{"crop_scale_min": 1, "depths": [2, 4, 2], "widths": [160, 320, 640], "label_smoothing": 0.2, "init": "trunc_normal_002", "optimizer": "soap", "precondition_frequency": 20}
Rows from block 2, named by matrix and row number. Rows with one number belong to one channel. Each number is 500 + 25 x the weight over its row's rms, rounded and kept within 0 to 999. All counts start at 0. Numbers have three digits each. After the name is the row's rms in percent of the matrix's.
# convs1: first pointwise conv (model.blocks.2.convs.1.weight, 320x160x1x1), inputs 108-159
# convs3: second pointwise conv (model.blocks.2.convs.3.weight, 320x320x1x1, transposed), outputs 108-161
convs1.33 102:465502534457447480544505523501544472524527528496523503490497526483475491556475504489492505502530526472494458484508512489488511503504511504497510500510449452
convs3.33 099:536443512495537468475496501496569491550485504520504512493513500467452539477500522500504467451486524520525512472486482561506463478469498524474472514527507490529480
convs1.35 101:480490484554465547479512539500545545536529531508557449513492481496482519478507516498516528495517452502519482489467498510502515510435510524539499518515526533
convs3.35 109:535565470493496537511478470511464531499484535507511465454494540524457540513441521481531500484541488495545539499521518508501501514543471517549516518502577459478491
convs1.36 100:517505518494456491526511525519499538496470496482520503501513533484540470454439539506481526486495505492524535498492489519507505541529519520512531508512535462
convs3.36 104:482508513527471520468524517487517509538512511436491505482491527511487486531557523490466500493424492563534531482491501493471519527513512515498476398510513487489506
convs1.37 110:536519558483513514481517528501497466502483480496507482501475493504500473532463486504473536486491509538471496506532493489530514515501484534507495492511461504
convs3.37 103:498499529488492466463495538462493539510525452491519510472521494463491505496484486512518478486490459494495527497466477509508514486456475515484506441444518518508468
convs1.38 105:480479523524504521508494477514500486576526530536506506497504485532465472497472501504491462424508500459523504508478510473512527473454459491487499514515497519
convs3.38 104:501509522479499531485520486465465466506510476543567532481549486492505470516486472565489523493497503485437501484483452488511523543499513509554520505518463504481487
convs1.39 096:466554533511500498558507566491501430495481533498490515506537502498487456519492465510485510525516510506480485489513535497467490556519481498503462473532463486
convs3.39 092:500479539490490488485520467498434493497536484430557501517523496500501509511487521480528509481530493515511498536498456509493462491488495491477523506470533501542561
convs1.40 108:526492475472500528486431549501529510517495467475500483503498493526484486510468484496540442500456494562463473489540521493454510480495491524537442512487523502
convs3.40 098:496540495493493509526476509463537540500486441468480493497521500503521515503468528526502525503453513468473487505531543471511530490490455510511524509461443519518482
convs1.41 094:493523524534484503511496521510495489528493505532512502520484512523504505483526484489457511503497508492470537493463501485502474522476534484507481515510503451
convs3.41 099:475494490484504499488491483540497516444525509513524492493507463510490497518477507489576459476501480527487517526444554504468493537496551496496468497494475484465457
convs1.42 106:533512503524525496509534532484460501492516522478522501479504513469521488508499467498504489506469483506476516484492526474481494475559528509498502527518470500
convs3.42 102:509453460530494475550500434506472496512473487473525529534515522496504528454507514486465554510459555506503509455524496482478445493411507491489465493515527515515505
convs1.43 096:529496471499478437504487495474503514490538440483490500474467503430434521513477564493496501529493531484517501481489490523499500510527516482521510476509476506
convs3.43 098:510516500443498513521510488488505490513491493485495499495510474525482526588500493474512476534467512495533493500547515493516495462487529488492439507498503489538512
convs1.44 109:507510532546471501543478500535512513571525535482519549486526495499509509517457522518531473474468483475585491495514519428510533484516481496438520474491478464
convs3.44 100:488551451521512458494510511498541548472524516495482484488519532543517513476505508493503544506504500476447512528512470526481477508474499499528485505492497521545490
convs1.45 094:507538516456519477463525540558527516526503550546510514490503509493534495475510512506478524477463517476465503515514489507499494430478497508532482526533528513
convs3.45 104:482534483476515504472513492500536449502460458488505469537460528525477520525446461517456426536436527503547544502490530500488511495460462501428526517524512462506515
convs1.46 106:534506507505509489475514543519530517510558517496497499501504491490515472499507500487505544465522461474505503551471515493519484529482467523503585530514492472
convs3.46 103:496494458464539489511512466507514502526524481492508456477479507477479555554505502468517523539543520514459513506475465527509485524447478517497493528473497537510481
convs1.48 094:539541522512493536498508486503525521480494478528507461512499485496466490483570487508513454503557488489482525499466518481540531499503484461475534515525536511
convs3.48 092:537537519517506495477472522527517526486552478536448501469490526506453508501520490527458483524509548479481487555460485493497484463516532456502519470501555529500523
convs1.49 102:467490571472466521498547542532556502567517533506510522547532502475476499482463497489515539491509509441512513519502505493555524483498494508514509546558517483
convs3.49 104:491469501501487471474494516482503509510514451521500505482522544484513483498436510504507494513481469479492468497527498497504497550466470486500440513491476493480482
convs1.50 110:493479506521472479467535513509509538508472484528525501467516463492505530500488463496507474486493503497498525464523515500487516509542488497498518468497523486
convs3.50 105:513503484485568516471528556457494527491491490475481484494470485548513534533501532478494484526510467492522506501468515496440491525465501515483514521549520457505492
convs1.51 090:516506463477472464509449551502486486483502495505445489466530489481509474470487494505447498476491482498506532466550487456447495496501521518470481522517514504
convs3.51 088:487489488466517496497453482511536504461504563492547480493507524483485475477532491512485507543471509512486504500488428514499489521494505521517548481488488516497524
convs1.52 094:533510471473541479517479505461535523530498510490506499507493506508512451479474498516516531488482489506591497474497496542498474467478499495511511498510477507
convs3.52 097:543507506461520505492502474488445530503490489518511509505514459502521540500527508511504547512471502535499501522496502503487507481541488515499482464475486490470483
convs1.53 091:520533508524514535459499489513498491442463481512500469499529551520475529488552525490522510475502493494485495493487501514521507472517508515542533506508475484
convs3.53 088:508483488495469471522512480529534501468515484450499459523520523524518504506534495538486489493490572500453473483508532524534522500530477505494492513516462494495473
convs1.54 108:471498492469472458505501489486471510507518476495449533529477496491482496476477455521510504484520506525531528484526488521532570523529460453504475482508434473
convs3.54 106:480507517486468516506547478455483461515520509502520478539481546485513476499486536480449499519514449458502513522457513500465476504547517505482523503460518502498485
convs1.55 101:531475505491515501470563494454484472538510495497510465516517482449481468478508476480511493514538448488516473485531486506465483495493509473509550500483471511
convs3.55 106:505484499504541509531469537514479485516519525412458455525504474488495502482526514495529484514564497527461451515518524497510516509487505521466528487466541493514532
convs1.56 095:522487515522484496487505482471487510517508527432465492515459511501486497520482494520459495472474494495532470485514498531521508493491513492515472518536481516
convs3.56 100:514504503498536478537476483488519484480516522495457510489516481471455521507517499469455440503501517450475479492528479476534460502517487485522487513479497490516486
convs1.57 101:450508494482494483479528533462476501530477507496511481526539452507510516529448525499532498507502539495508535546505529491525530506462522535509521481445497520
convs3.57 092:489527495540444478524484518462559551532470500524486500540472508493532510486480516483493510515456463506467494514478500492484498462543525507495507511482493510466507
convs1.59 085:530505522489469483504453473483474495500514479521481486485530508475533530526487508488491485476472515497524501519499505515503545453496534493512477496473434500
convs3.59 101:528528497489541518496493506458447549535476495518467504507466517514524477491506507485480437466516509502499501476471467498500517541500480520497513475526540498503496
convs1.60 101:494496484526494480482511444475516518528513472504488543492542501548533492466490504480495493513491509518525482492449473520487517532485518532479512499503505476
convs3.60 102:490468532494530491492450487514474463505507454497502477489502483512519497483439516509473528499491520508509457484521479502524530481497467454531479555543474474536513
convs1.61 109:497479476472501531503513520479493433486466488464515484512488512475510511522524503505498493535572521486471503513488490507555490519491490483472473531490503500
convs3.61 098:479515509448495487495456488529498479495487462466484478496482482470493462433504479462515516485496486486511519496496525540517514473487486524490487465489477489504506
convs1.62 082:487505509508504535489498490511504451449484494515532557481510509438532509520485500467479475544534486489490504491522494465461535512506518475506479504484517532
convs3.62 094:501451480467543509528446482514508509543487486443490489506513450534562510497522515506530479501482511521494478558494489520501492509511499492478548474522529471518492
convs1.63 091:456506490475488539495453498482498507509507498487484503467526508544485485498447480482490505459540501472524488510498472492532538482505502498536501534470532489
convs3.63 087:502486494482470461490519526507484537478573512490497492534517538510495516489516526522506515524502493539527528504498481494522476480471492444491533489509451549503486
convs1.64 114:471525504472530491518477461503480540465463472475535466461522483475500477497455504498531531503500480513457507519574499493507470500474511526514496509461504453
convs3.64 107:490465530475518475516490510422511498481473523482480498521507503475518526514476504518506516479542539476488519505517483513497478500512462516443495414487506471457464
convs1.65 096:517474535514484467511495483490525483445512478504507481499516453519512525476519466494491526486496486522472506498526528525470533483459444504518503486493454542
convs3.65 097:503504449486463456477487522512500495516462470508499510486467531459507519525524494489493488513503482486473511480499476497480522484495502469493500535428461526526544
convs1.66 106:495489507494547508488473472506508545513443516477511494482522522515501510467487474508525499493550476482499494542502519487505494501473532497520494530495533558
convs3.66 113:473528470518490503538518488513503548490498465529470511487500535502435524481515524525495539539484430488485489517511508466514445515514522495484517511498515482508525
convs1.67 099:497500494515541487502503473535490493501506487474522445489510474456486495488500473501576478506506503504490502502497497510482528472500483505512491523503574484
convs3.67 099:517537488489470521509480499542441490482461512521522486519506505529491483506508485490502484506510501451531521474505484535481503489488517476488503535544496497515511
convs1.68 099:532487472542478507501498486477476486508522480494495559480526537477459476506473505469501530502481487481487527507497490492529483482462506498546498497481548483
convs3.68 098:495497466509496476523520499464493536456468457478509487494517474493462557490526535488467488493495467469529485487505517498514519493551460511475529545474455526514501
convs1.70 097:498446510558501513510523485486528489432471496503536517470515494535512546491483523495506489482524488519495464498515494472501512487484491480481487496542484425
convs3.70 112:509506500506528494485486528478495500483498486493501486515453447526510512516507500500488540493498470512537508501506435512535481534463498515501516470481565495489547
convs1.71 106:511487465479488488488503489459524499522513482522482483501452504473515500522498463532484488537481505479487490501512558512492517490480499504507498475481499453
convs3.71 105:511457478491549481518481547504465508475502495514522477495563515505488534488489529503511491502444514506512510529476511501521490526495555522503470489532506467481504
convs1.72 101:463480486522493511541489542497505502534500485472482513486531474480466501475486490488491493499457491487532457508477476492506521477499507489497507526542492499
convs3.72 096:462478537481510528489423476480508476499500503487491536481488482527487500469495502494526509542491513485491568461504478487515559466513498525501471512521481487509498
convs1.73 091:527503528508502493530487502528537522490491497492498473502516555452435508486504446474513496497475488492543512509437506503520529501528463483506489497504481492
convs3.73 100:482524492508476467527501517487500572524490433461467459563501410474495447517504498525518522506521516527521497511539532476515510484457527508544500532470507477496487
convs1.74 095:486480529476495560490495535503511494526485470461480487494502474498498497527541473531516493521528498572496504465510520490473538518520489547495543495505544489
convs3.74 100:480469503504523480510476491512458489491514497508496510515479522514464472497484503486500495517496523496523497529487505463471475518520525491528479514459500496530469
convs1.75 096:464485523531478520489488495483503509536524487487541522488494463516523477458506560493472536471465466505493541462530496478538509535545506458509474517493463504
convs3.75 102:529518504474484503504502524521500510494472475456480519511526494487518451485497523459504525484500518499497456516486482544591486464524529487504527435496530486497513
convs1.76 108:526500502470502484531511492514478498493487546499497524465482496529483491518517483520489459509457534501501517503514503461502454520493483491530515510452491552
convs3.76 107:499478491536518530507494488514505495559452495506461476528510541488488514479479484506510539496508489519455493475531500559548473470530505531507490500484529497517536
convs1.77 101:470561522460513580488525508460505519486531547477500500482529508483484487447523485482473502499471472563527515510495541490524482494516515543515494499491503533
convs3.77 099:478515483494505541503477467547522487499471468455542521504468500509538430495496469476489490537530484496527489487535465498471533525498486495497490500476521529536528
convs1.78 117:465516495498516506487481501483459524464491535494497536530517464507490503504505464510525453534555490500533505502482513490531484509518494456528677491510483463
convs3.78 104:482477485479482475487510484498469479478501465482481489490501491487553454511493503499482464505504517530483493475501488491442512467474515471510515544500542501473526
convs1.79 110:514459553490478472505483464503515495454472503494490492505468540510470517536486510505489529523494487453522492525471483512497526541511490472519495480527478508
convs3.79 107:465491484502493503463513518507535526515531476485470459499517514503485509511499505494511512461523531524518503534450453535509473519460517498516518539515455515478500
convs1.80 105:490504467520526505538496489474533486465467520515489448486514493508506556486498517524525498499503555501515530454486501486518508457545507466510526494454536499
convs3.80 106:510489483545492515495562498499512477494507515474490461483471465500500513502441491504524493506457496514512510516478483509544471500519474500501522535495498454529515
convs1.81 102:475457483493469470518479526480510511477509495495487494487479533483483517440475502501499564536513464497506542485518538515514515490498520492531481512508553558
convs3.81 098:494487487498473504482474489539491480487506472492526517533517508523487519510481501535483513493511490509484512536525477488480468521568534514514472530488521501501515
convs1.82 110:563472495532535510494501487479485492507508546490485507506439549455513501539546532519527480514497496506512486492453537513496483502442455512475521485495539529
convs3.82 105:462503520503504496524512494491515567503536507467449521501481493489472448526539516497484498479520494481511494498490467501461502505483483477535508526473478555499512
convs1.83 102:520544473560476511451509515505516541581512477521517493483481532506506529506490517478434533472491535449490492487534489518464497475490465504504516519511502507
convs3.83 106:498518531542497519549537509475524533499550516460524486507494496473520525517552497484463501531478496524504502481509498479528482506496481516463485515523490495468489
convs1.84 090:502481472480499473534529491516460511520441531443503494487534491478457489514512484528510524484471500501515500536473505529493528505561489497533465488461482494
convs3.84 088:485496471505528543518532508484438509519526547483474514534492481518526486524501515531546472484467485503520502532490530471497529506508500493501506482538467515508545
convs1.85 097:507510511499467520515486494495506515522539499507511480505548461493507470519494519481530508506494520418563483531449508520510486432534504520506486508530480514
convs3.85 102:512510491493565519499463469506504507494492522504493498488475513534505519539515494486520514536511478459506511531516509495539547501476474483459498545500486510533510
convs1.86 101:470500506570482544494512503468516500487503491529488546466495498486497500498468464519502496500510505503509517479496500480560499505530496526483504534546532510
convs3.86 097:523510517505516515476498513492497515481505507501486493511517470545448518466535521486490512494483484499559531511481477478481518493520526503511490507506512519491517
convs1.87 108:460501492514501478501487493520500510518541502484540538503553512539556488525468519464506479506489493484497498521469533524523507504501484493531503498514486495
convs3.87 108:487477512503478470481491476479542486530446527502499504522545506528509485505507505482484545497530456515510507504512547496492449487523489529498502472515492513479507
convs1.88 097:510495501459483503504514522475503466517473494494503477492496501490496525529509538496491491475522526502491499526473481491530465498493527494507544477491503466
convs3.88 103:531486523506525529489541501487511452505508493481496484504533520535500471459475487533470500508499513475543528489480522517473483532468535476528505505511547491479433
convs1.89 094:497462518511457446496558505525509483497483528474494495554505498478470505494480478508496495566495468481536499493489481550494508518478450471525492531525479512
convs3.89 098:536498525463504480504519461487526505523509503496509518473496561525508483521468502478475496516498504521525523509516515521546477513500490522537502525509526496521498
convs1.91 095:456549518472483494479492551492477526542525503484470479563489485486514521501461472500502491549497508514499507546509507496558487504482496493519499516499528483
convs3.91 095:514458538556514485507493532508544536476482513497507541514481493477501494478502502515492520519475514507482501491514474478508514493537484563502474492444497514511524
convs1.92 102:482552475525482510491520508461488544589537545486502514492511482475491523510477527521519497512496565518527519516482529482495499454484497504498475506523489489
convs3.92 096:494466534496504499483494500519507517495502513503530498478517536562506479494481488467489482538485482472507511501516537477518513555536480461529501501529454479500477
convs1.93 105:495482507493498475505486488510511497466490489483488545514467549507496505521461514501487534455470468517530513527509500429523540514502516493509488484491509469
convs3.93 106:444508481480515501521468521528490484485505507485509522516478542493503500520498476477501521500463499515512494526534464494494484519498483487504481497452510502483504
convs1.94 093:478521495506524496516472519477492499500492602500477528501466505540549500479535464489519501481472506509560504484497495498515454460503441508516500487485476482
convs3.94 098:481544455495494481494504486510514500489494501491558479511519512502490528548522500524499519510533480552494495500511505494508477435470500511474510492523487538513498
convs1.95 106:522506493500497441478480528477587501484505478520492490495505500528495520491478508474508481475481512491473464500502511470518490519527513522499526527525498501
convs3.95 107:502498509492509485498472471481541477505537481482469477481468459488502528479490459561530457496515485478486555511514514456496526505493506482504508492477487451547443
convs1.96 093:500510459461525512488515500474537503516516480507492465489529495500523518528472522503507506510515510502529547515539508495515470562489538498488513495456512517
convs3.96 095:525490512511489536515506521492507486485511518492500474481547482479494452522496444489514529518500488515504477476502501478536461492484492471485495517547582440493512
convs1.97 087:537463459487504537501500525485474510488496490495519510457483528449547500481559523456524515506497515510511489503521495510499500521496522498535524475514469492
convs3.97 094:518455488529519485480576513506451495486485512461511498428475483509490538470488490435475518478538477479511476471477537428492522551489432498509481496522542531513506
convs1.98 097:514529477482514495480458524501471459505467526531484532481517495520508512461492471543515471492478508459468507547514513548519531511498554492525505505490532491
convs3.98 096:545458512455508566505482506533491544509515566522511496481493523516525545501498494484550536434520492469505522514500489508505526466528523485513531484470481493531507
convs1.99 093:517536458524470498527483494491534520503500460480530496439508505467524469438506482455482476478474489526494526483492521501420510459480439493501471507515476497
convs3.99 100:526487465543490500477519483487492511479502463485542543513483551522512528505515506470500495472541510508467525486504489480482509486508515514539529496523481480465518
convs1.100 094:547491499509498504491505497487459519499469529519505456481510494477455491500499483494507505509506473492500532478524468478511500532460519465492485522486513482
convs3.100 100:513481532524481489480498480484505514498499494494489469481517511489492485499517489521442521475494507496499505487506487498501485489452523478499494476498515493477501
convs1.101 092:503509511487506464520481486475472524488491512468496519502542498496490525492541523541497513504465504518462522498495503473513477516506491495495520504508519494
convs3.101 094:488465501500466507477495480533484516499481519528466534506520430506455565477542490508482534495526493501510513532487486529486499481501460508443483505510468499492489
convs1.102 102:481486506513486516501534509509483530512469477498465509496478491516526463497516549513508480479486450463461483524429476501455507489551519513508520531495499500
convs3.102 100:517491515479476516480488496452537485490504455540503513537486476530533486505526525499509497486525545514515497510526486531530511504523423510494490501492488499524507
convs1.103 101:481500520518505492511468500510470507542532513559489519490540489468499512469462479533458517495488456508513529511519540501507511483480487528428511520493478520
convs3.103 098:511519495506487542483496483494491495486467481499481519476548513483466492487508480511499503472515536491492487489468512485493513484472454518519490526544520543515530
convs1.104 098:440502493471519501485509495505547498501481517523524509500518519511517510510491532496471496498496510487520495459560471512505470487464476482495504494453484493
convs3.104 108:503474525488492528505443526495490513503515504497484511445512511512485506467507478531531482564549495481477486556517483513500516506511486505495545521538462474494573
convs1.105 104:498470502506481496504510487492498489515470557520488525564499494435483505509529497512509487508514452521515490465472514472490490424412456523544507511473507491
convs3.105 108:497509438447498500486518501491486490466487485492520475536531576529434508484503498501519454529561508483531484468506499477504492487495489483523458502468464503510445
convs1.106 100:521453447497506504515511485501501536484507452523467510501524490443469514489477521529477521523495476521526469494459485508485512507489462497526492483519506516
convs3.106 099:507475497497500512516441530491502487488478484525507456523460494523485526529544498491499507500491502479523474475462490491496539530535513533470540500514468530501504
convs1.107 107:532476523489505487509461498543523512526556413498526534511492510467507470487502499502510531487499456511524477454533511514531477481491480497471508509537523458
convs3.107 110:507508519510508467485467481521492531526468534470486449507489449526520454508513499531544492471457489507523513460485469506531548499547458496475483478494496487524494
convs1.108 096:491435510451449499488526479465477477504524471515521502495482528466477494528473545518526544489522454550523527555483490534507529498493503506527523501491451500
convs3.108 094:473492516514444500536488519461499512501542506520519501500508520488512440507457494495485482513482507485526510510481484504515541477545490492484508543480480529492492
convs1.109 102:507521484519471490504421508502444471553517515455476491509492483481503488501483511494503483441463468486502516487501495513500452512498492503497516512469496537
convs3.109 098:463526542507507537522483445472486534501478471525494496474503484483473525483474521492490488487500451498493509535518495529495466509527512526479524502495526497475541
convs1.110 091:469539518510519454501513512503512504507520523521512534476545473495518494518511530494501528527495513519506512519506478496530511493487467536477461524480492485
convs3.110 100:512467498495487564520465517536489522484504546483503514465479488482480498493505496492515482509512526528491488479526482455505526485478502476537512528477490492594509
convs1.111 100:524506564461496446478528503488519503471531516507506522503481476509518516510450484519501483525487477488494515499487479522478491462477521489547494509484499520
convs3.111 102:496486550474462516481487535488474462487468559480509535514537511505489520508494490496468438472484511486487484528525501528494490527483512498485513467494541509493462
convs1.112 087:532524471479497545453493468515480482461513509450479498470505495494512499514494506507484501570452482519526466488509540452526488510487533483496516456494471539
convs3.112 095:530549545506485496499526484502474555475508533428461478478543511503473523522480502539519513481475451510470472498502502492512540511511539496498448489483467490526457
convs1.113 096:517512494468498515528473481533524508500528494495488561511531484506483468522490528511482502459504503474500508518496495524516488502514445490504492516513485457
convs3.113 100:481487489457510514514466480481507436487494547517447518485487481450529552475500510519489504510509491492490506506495505494509505479477496502513499493482446523475503
convs1.114 105:513536501462454535517508477487491537511522513491503504468454523505487499517509490473484486516493512509547537504514500513480498516526507480540501479498511504
convs3.114 110:485535484530473513510468503483443507470476487538498501522466522510468506469460471520519474503466523507500520482520512517501517476500529493507524526512499512496570
convs1.115 110:445544493514502509508499468502498495498490498517483517473515485521520502533492431504435441495513546491516497509507532480536517486516516511526498486550504458
convs3.115 100:517499529513501475497550519549487576484544497482486513487525448513491505513490507495524475505482523527506477490465531521532532476557499497457532491535485500530498
convs1.116 097:494471490482473510476518511500459461510506524506494511496554467454492487471499483475509495496481500489473504474512487538523540542500541480477526514538496466
convs3.116 099:498512538507530526487530481545428515516503519518496469501527518525506481572508524489530531485517499513524480479521493525536471469494504519536480530481463488464494
convs1.117 094:485583505476499482503437475523480471514468523500500509494506479511473476519527546487519550484519497532513495521493518481470534512503505480537529488488493523
convs3.117 097:477487537526510476535527499479501461520533527497530461499529491511523483507506489453511491453456455501491518490539559463501522474517511489479519527498519526446477
convs1.118 101:544504495507501494485496491473478494533475498511494510528489512485481493491488522478530489480496513494502504545497513516489505521465524504460475487473550534
convs3.118 099:462497455525518489491505508510459467460514544491532516551490502535497534479489518533521482472500500532490506495469520518479474533481498478490515468495519477504487
convs1.119 093:450511495499481508508502515536511507487507487524518484426492510489519476459485521501477515474430499504545489511493498483509423470484510540514501525484467473
convs3.119 093:492480516471524559541457474502495516509464502483498535543543527487482471500515523545488495518523512501466478503537519516536469509483521510490576497465513490514485
convs1.120 102:529495466510465514462485505467495485484469523488509546482515500473509490503429490473500513526501534478473509501474496503469488459501499491530461497492529477
convs3.120 100:534499505516487513490507499499481477479507514536474527506478488476520463540527484552484456478484533473502439483479530507540490513506513537498503516518529530524545
convs1.121 113:498486481535529481509480499490501487481467512501497524487571497526504459506426461501431513494474488493498505497496524499576513511451470456445484496539471481
convs3.121 106:501514484520467512457543502480506446525508504470547513502471553526451510508475515506479490507507459519526533476458472492486497503515507492520502488527512522453507
convs1.122 098:532509530491523517520526458491504482499475561501504496477488537506522494505485520518483518495491517513488522486533490540475509453505497482474521529521526524
convs3.122 098:494479488428510481504457510436475498501502521532485492444503493466515508524474507508481468511509489510513465484499493494483488496459470468527524510529512519495528
convs1.123 102:463518478495471516516490509487480526499483549508514478504497488471465492535570490501475481500483555504524509507516532460501535504510515477497507485398566518
convs3.123 104:520515485480455493499496548519467500529497529500474504500514546480519480512524525464496466513553504504458522512490502448516432506515467518496533526487479472493517
convs1.124 105:530547526501515467531510494479474534578492488536474455511484512574495501489506443493510498541511525528509501535501479480486510527504541497476481486508514502
convs3.124 109:512502477469506447500532471517548530498515497548540507491485492505493482469560562523512487517511499462538479493556529503495548486503494502502506503502499521529498
convs1.125 108:470466472532508489516488477506502460512499532513481508497494510522510489487501480493513491475507517513524519471486473465508460475482546488468478494459541499
convs3.125 103:521502483512467506507462439469450471507478520497539503521525492492499499505498529464511503489538498508486459509488555497501545484500489499572516489478498501516528
convs1.126 117:426516479464478505489492537517492518477493491550531487524506477528510506509447468501482503467512479508498511521510513483448491487527473471483496502518513492
convs3.126 112:552499459551478516458454457494498496479531482497500473519505495504472457498458522496491499504471443509504493486514498505489516498485469512476581510511507464452533
convs1.127 112:494511499475489512527491485510495485457477502484526495515524486508456496501464515487528491487479521496517503482505512515537425505491494484502517496492451502
convs3.127 101:480527543509470511514460473512508495513466471499508509531487529523490479476558520502510455469470514519476481511480545528540534529537516493520537513487449487532482
convs1.128 104:514483517576474542499566540525459545483476520533491518472535500492509509512526502472467506509475449512496467503516490498485507464532557509508538487485531490
convs3.128 094:497473507499525488495503515514498500494491464499491467547502508521482496456498481577451461566535522549550464456493505481480460535495505466527500442488489459532527
convs1.129 096:501476496482520514522488482437488503622519504488530524495488474521486534521458513510500544501518504518513497491478498502425528500526491532531502486538501533
convs3.129 098:503470479476504457514523520502508481493503463527481487487462508494476450512512500513503530504509497509509498549494467511514536465512548504522519497506441503501514
convs1.130 090:507472497438525520521528463495464479498461471478558450549502508507535490459510490510526464481478486493513544522502467517472497504477539536482512494492492522
convs3.130 093:476502505474469506518534460520492528501523512460530532481525528485505572491533530545539529462498519502498466510521518456510509506523531448501497494520520499518518
convs1.131 111:513516503527508482480437489470510456469482479496479458496547497496501540458491469485519476447475431476493498505483493500542546552481447477467449516512453495
convs3.131 096:464439510494490491526495521498493549508529549457568515525520524475511468492550484475498496476489492507523492476527503537543510511495474531493511497466511492487475
convs1.133 093:463490516490465479507471497461441499512520505517468493487486511478540475425500493497502458511507472503499515504465498524481512477489464513544494481469531510
convs3.133 098:519455516502528464513515498463475499482481481537459501539490527511477509465519510502512452480531491510478500488503552496478490459499480449491526527508479461509481
convs1.134 089:538491490483507535464487533479539491478525499460514502530502524524529488538508492483529547504502499514537512517520510529513488470509482551531570524549488494
convs3.134 090:474495491476457485483519495476538531531517476530520496522485483460538501503508546489503512481493455498500499474487509486505485488521559500493537483477534488519525
convs1.135 092:472508517469492510501511463491522483471497474488480575498526472569491515495501492536523459504476513519520521497500484518514517502535487492490508488495538510
convs3.135 090:511472499475446470484491533546528460500513510482518531549495498469508516522508472476500508493516476476522518531542474553524529509486536509493477488476435503491478
convs1.136 097:488478521545506475477545525527520569505524487496505522467497526486530475474434517497526532529498536486526520485487472498485532497559512537551523526504519516
convs3.136 104:482472493476519462468510500478505527472519491546491490485517489497493500490499482483456463480494542480503503518477498526497496511524500499504468472519474478514517
convs1.137 099:505528504513467539489439494480476494466487511446509487476513500519469503501488501510512495509519482479530513508481516508527478505525535496534477532539521536
convs3.137 101:502498517493523512524546532503494529483497500511512546508476519516500521492513496534449476522509508481505502513524495485534523489446513483506548505524483481538536
convs1.138 095:490476578527478477498492485553495517472498509482557560506493479506530503506466486515504502496521498492475493479528486482504418494493474520481522489477518484
convs3.138 096:481538482495531494541524510488488496461515520480489532494483523481483498466519483446483498515496504493517500515440507526500483538512504526479479535462430503527514
convs1.139 100:511483512500477557515521504511535490485496479518482516501474528512509550529540519464469513507485506493464506507489546525519482513496503502502501479457488493
convs3.139 097:504510520508485487480493481487521522511483489503459481473499464508487485504497522510528487525501484499466510483482523541501499499470548496501542503540526455477496
convs1.140 100:471503522484497495528477491543492476533520491525497512492481518435532522499506515516507489479459504481534482502515501530473509464526491453515525506541489506
convs3.140 100:467493466489480459463523492505524513481491487478472516519465477507482493527537486553471509476458508507470484483504560546456503481493503494495480467490504469469481
convs1.141 112:505490490486524502472503542482555474494500497516486518522483511523522497509568529493482471533521497543484495472508497431539512532531505524534500496430478476
convs3.141 101:509506515491534476499488524479486527536529533504478485465493483459521509492451506500504500516458521541519488477516477487451483473504600512457507519528512521532501
convs1.142 100:478544467516530488502528469492534514456498524513516463503495515469476484541526549503456487501493533452501487488471507467495489499507504489527531469516487522
convs3.142 105:519547496521512477554517566484504528513533488488460542512478505509517528504496504489537509539514485479542449493494544532549491443531492492524464494480530533532468
convs1.143 098:538539475523490516481516488539488505551501531452530497550507469494510512505502454549542490542489495508510487487482506514523550527506529503515508500491543473
convs3.143 104:530495508510493496503518465415504534435508476510461527520498493503483533460520486482481486538532474502501515525484484535505479520509493466479524514510511523525492
convs1.144 109:491518459562509519489543455529478526500482563521505491521490492508468488530510501510474486503499513505472507508485491477509523474482551514508502513484495476
convs3.144 105:533501490473475492504502505521506482525540510512467500501521484507480504530532511481492477493529496481489521477488471531502520431514511487520536516504514531502491
convs1.145 097:496463496491508485597474501492488512534488471521470526511535515463512459479480491484455495486512528485508528488471485514464513510492489458511476524507491482
convs3.145 109:507499528534499528508545485517520501523485491503482479521528486492498485474509477507491534505522541470519525482525495492535514505539471499491477480481439520517483
convs1.147 100:503466489455521498526492536541470502457524523460523502519457534503467475505513484491488523481497492489546485524518527527501500497534531477497490521576519501
convs3.147 097:523521490475520534498500513535494499481490499509530526467508488503535509482534494504489521516498501492478488482528466495511469466475500516487433508505508552492490
convs1.148 107:490468482503490496492505492541580468477582480467481528532520462523515529515541541494507452557515474495516507486486496500454468504517496529495528514477484464
convs3.148 101:532507460511456486514496531510490509500507469571475500492477460475433460490511493491528517493515488481487444483546551531527493502508510472508518514488507503508466
convs1.150 109:451536526483496498466517523479480472549514479529483513472513487539552499477493465487480477459506529447507500514534491517478494503539497505481510524548507509
convs3.150 117:496497545486511479490488461503482504506456487479495502468471499513488499510437498469512496482465527484506518465521551483457500485504528503484529513533520484513495
convs1.151 109:493511541503482514451498484472520506512535516511494515473534492495486477498483466524497516508538523512526529467571510453514457555519495530485528528520510521
convs3.151 106:488516515526475543482496520479496521518509494513489517479459488502513479498546498511548557465526515491548539478490515477483503514529518513517512476487555526514490
convs1.152 109:517479504481485506550514514513473521492477514507499519526510494506518515497497514470514477482491547546475492461537513522501497490581463522503484492501531543
convs3.152 109:512494507527459524473525500508503491479498469504485499485491489524495504506466483447530505503489500528571480471485536544488541531484484530471525499499555487555467
convs1.154 096:517475545442462509527514582489522558568483563503507488490504496516472475510505492479498483507497460512455503517502528511456512476488467520540490510487502504
convs3.154 098:490506499468470507504505495476456503486485442501492454516454490505506496499464531457489508472490511518509500456512485468472468499534452501497498548520479523532459
convs1.155 110:534493534496512514479547470486513495470519477533478440507473509547523481525501538543470464535520542506528516472477472512526480523511518446526521489496495502
convs3.155 105:475520494480487472473516518532526506504516504492500452528471518491499444516502526500518498478501487457549523532519459512467454480506479492507489470491520499543502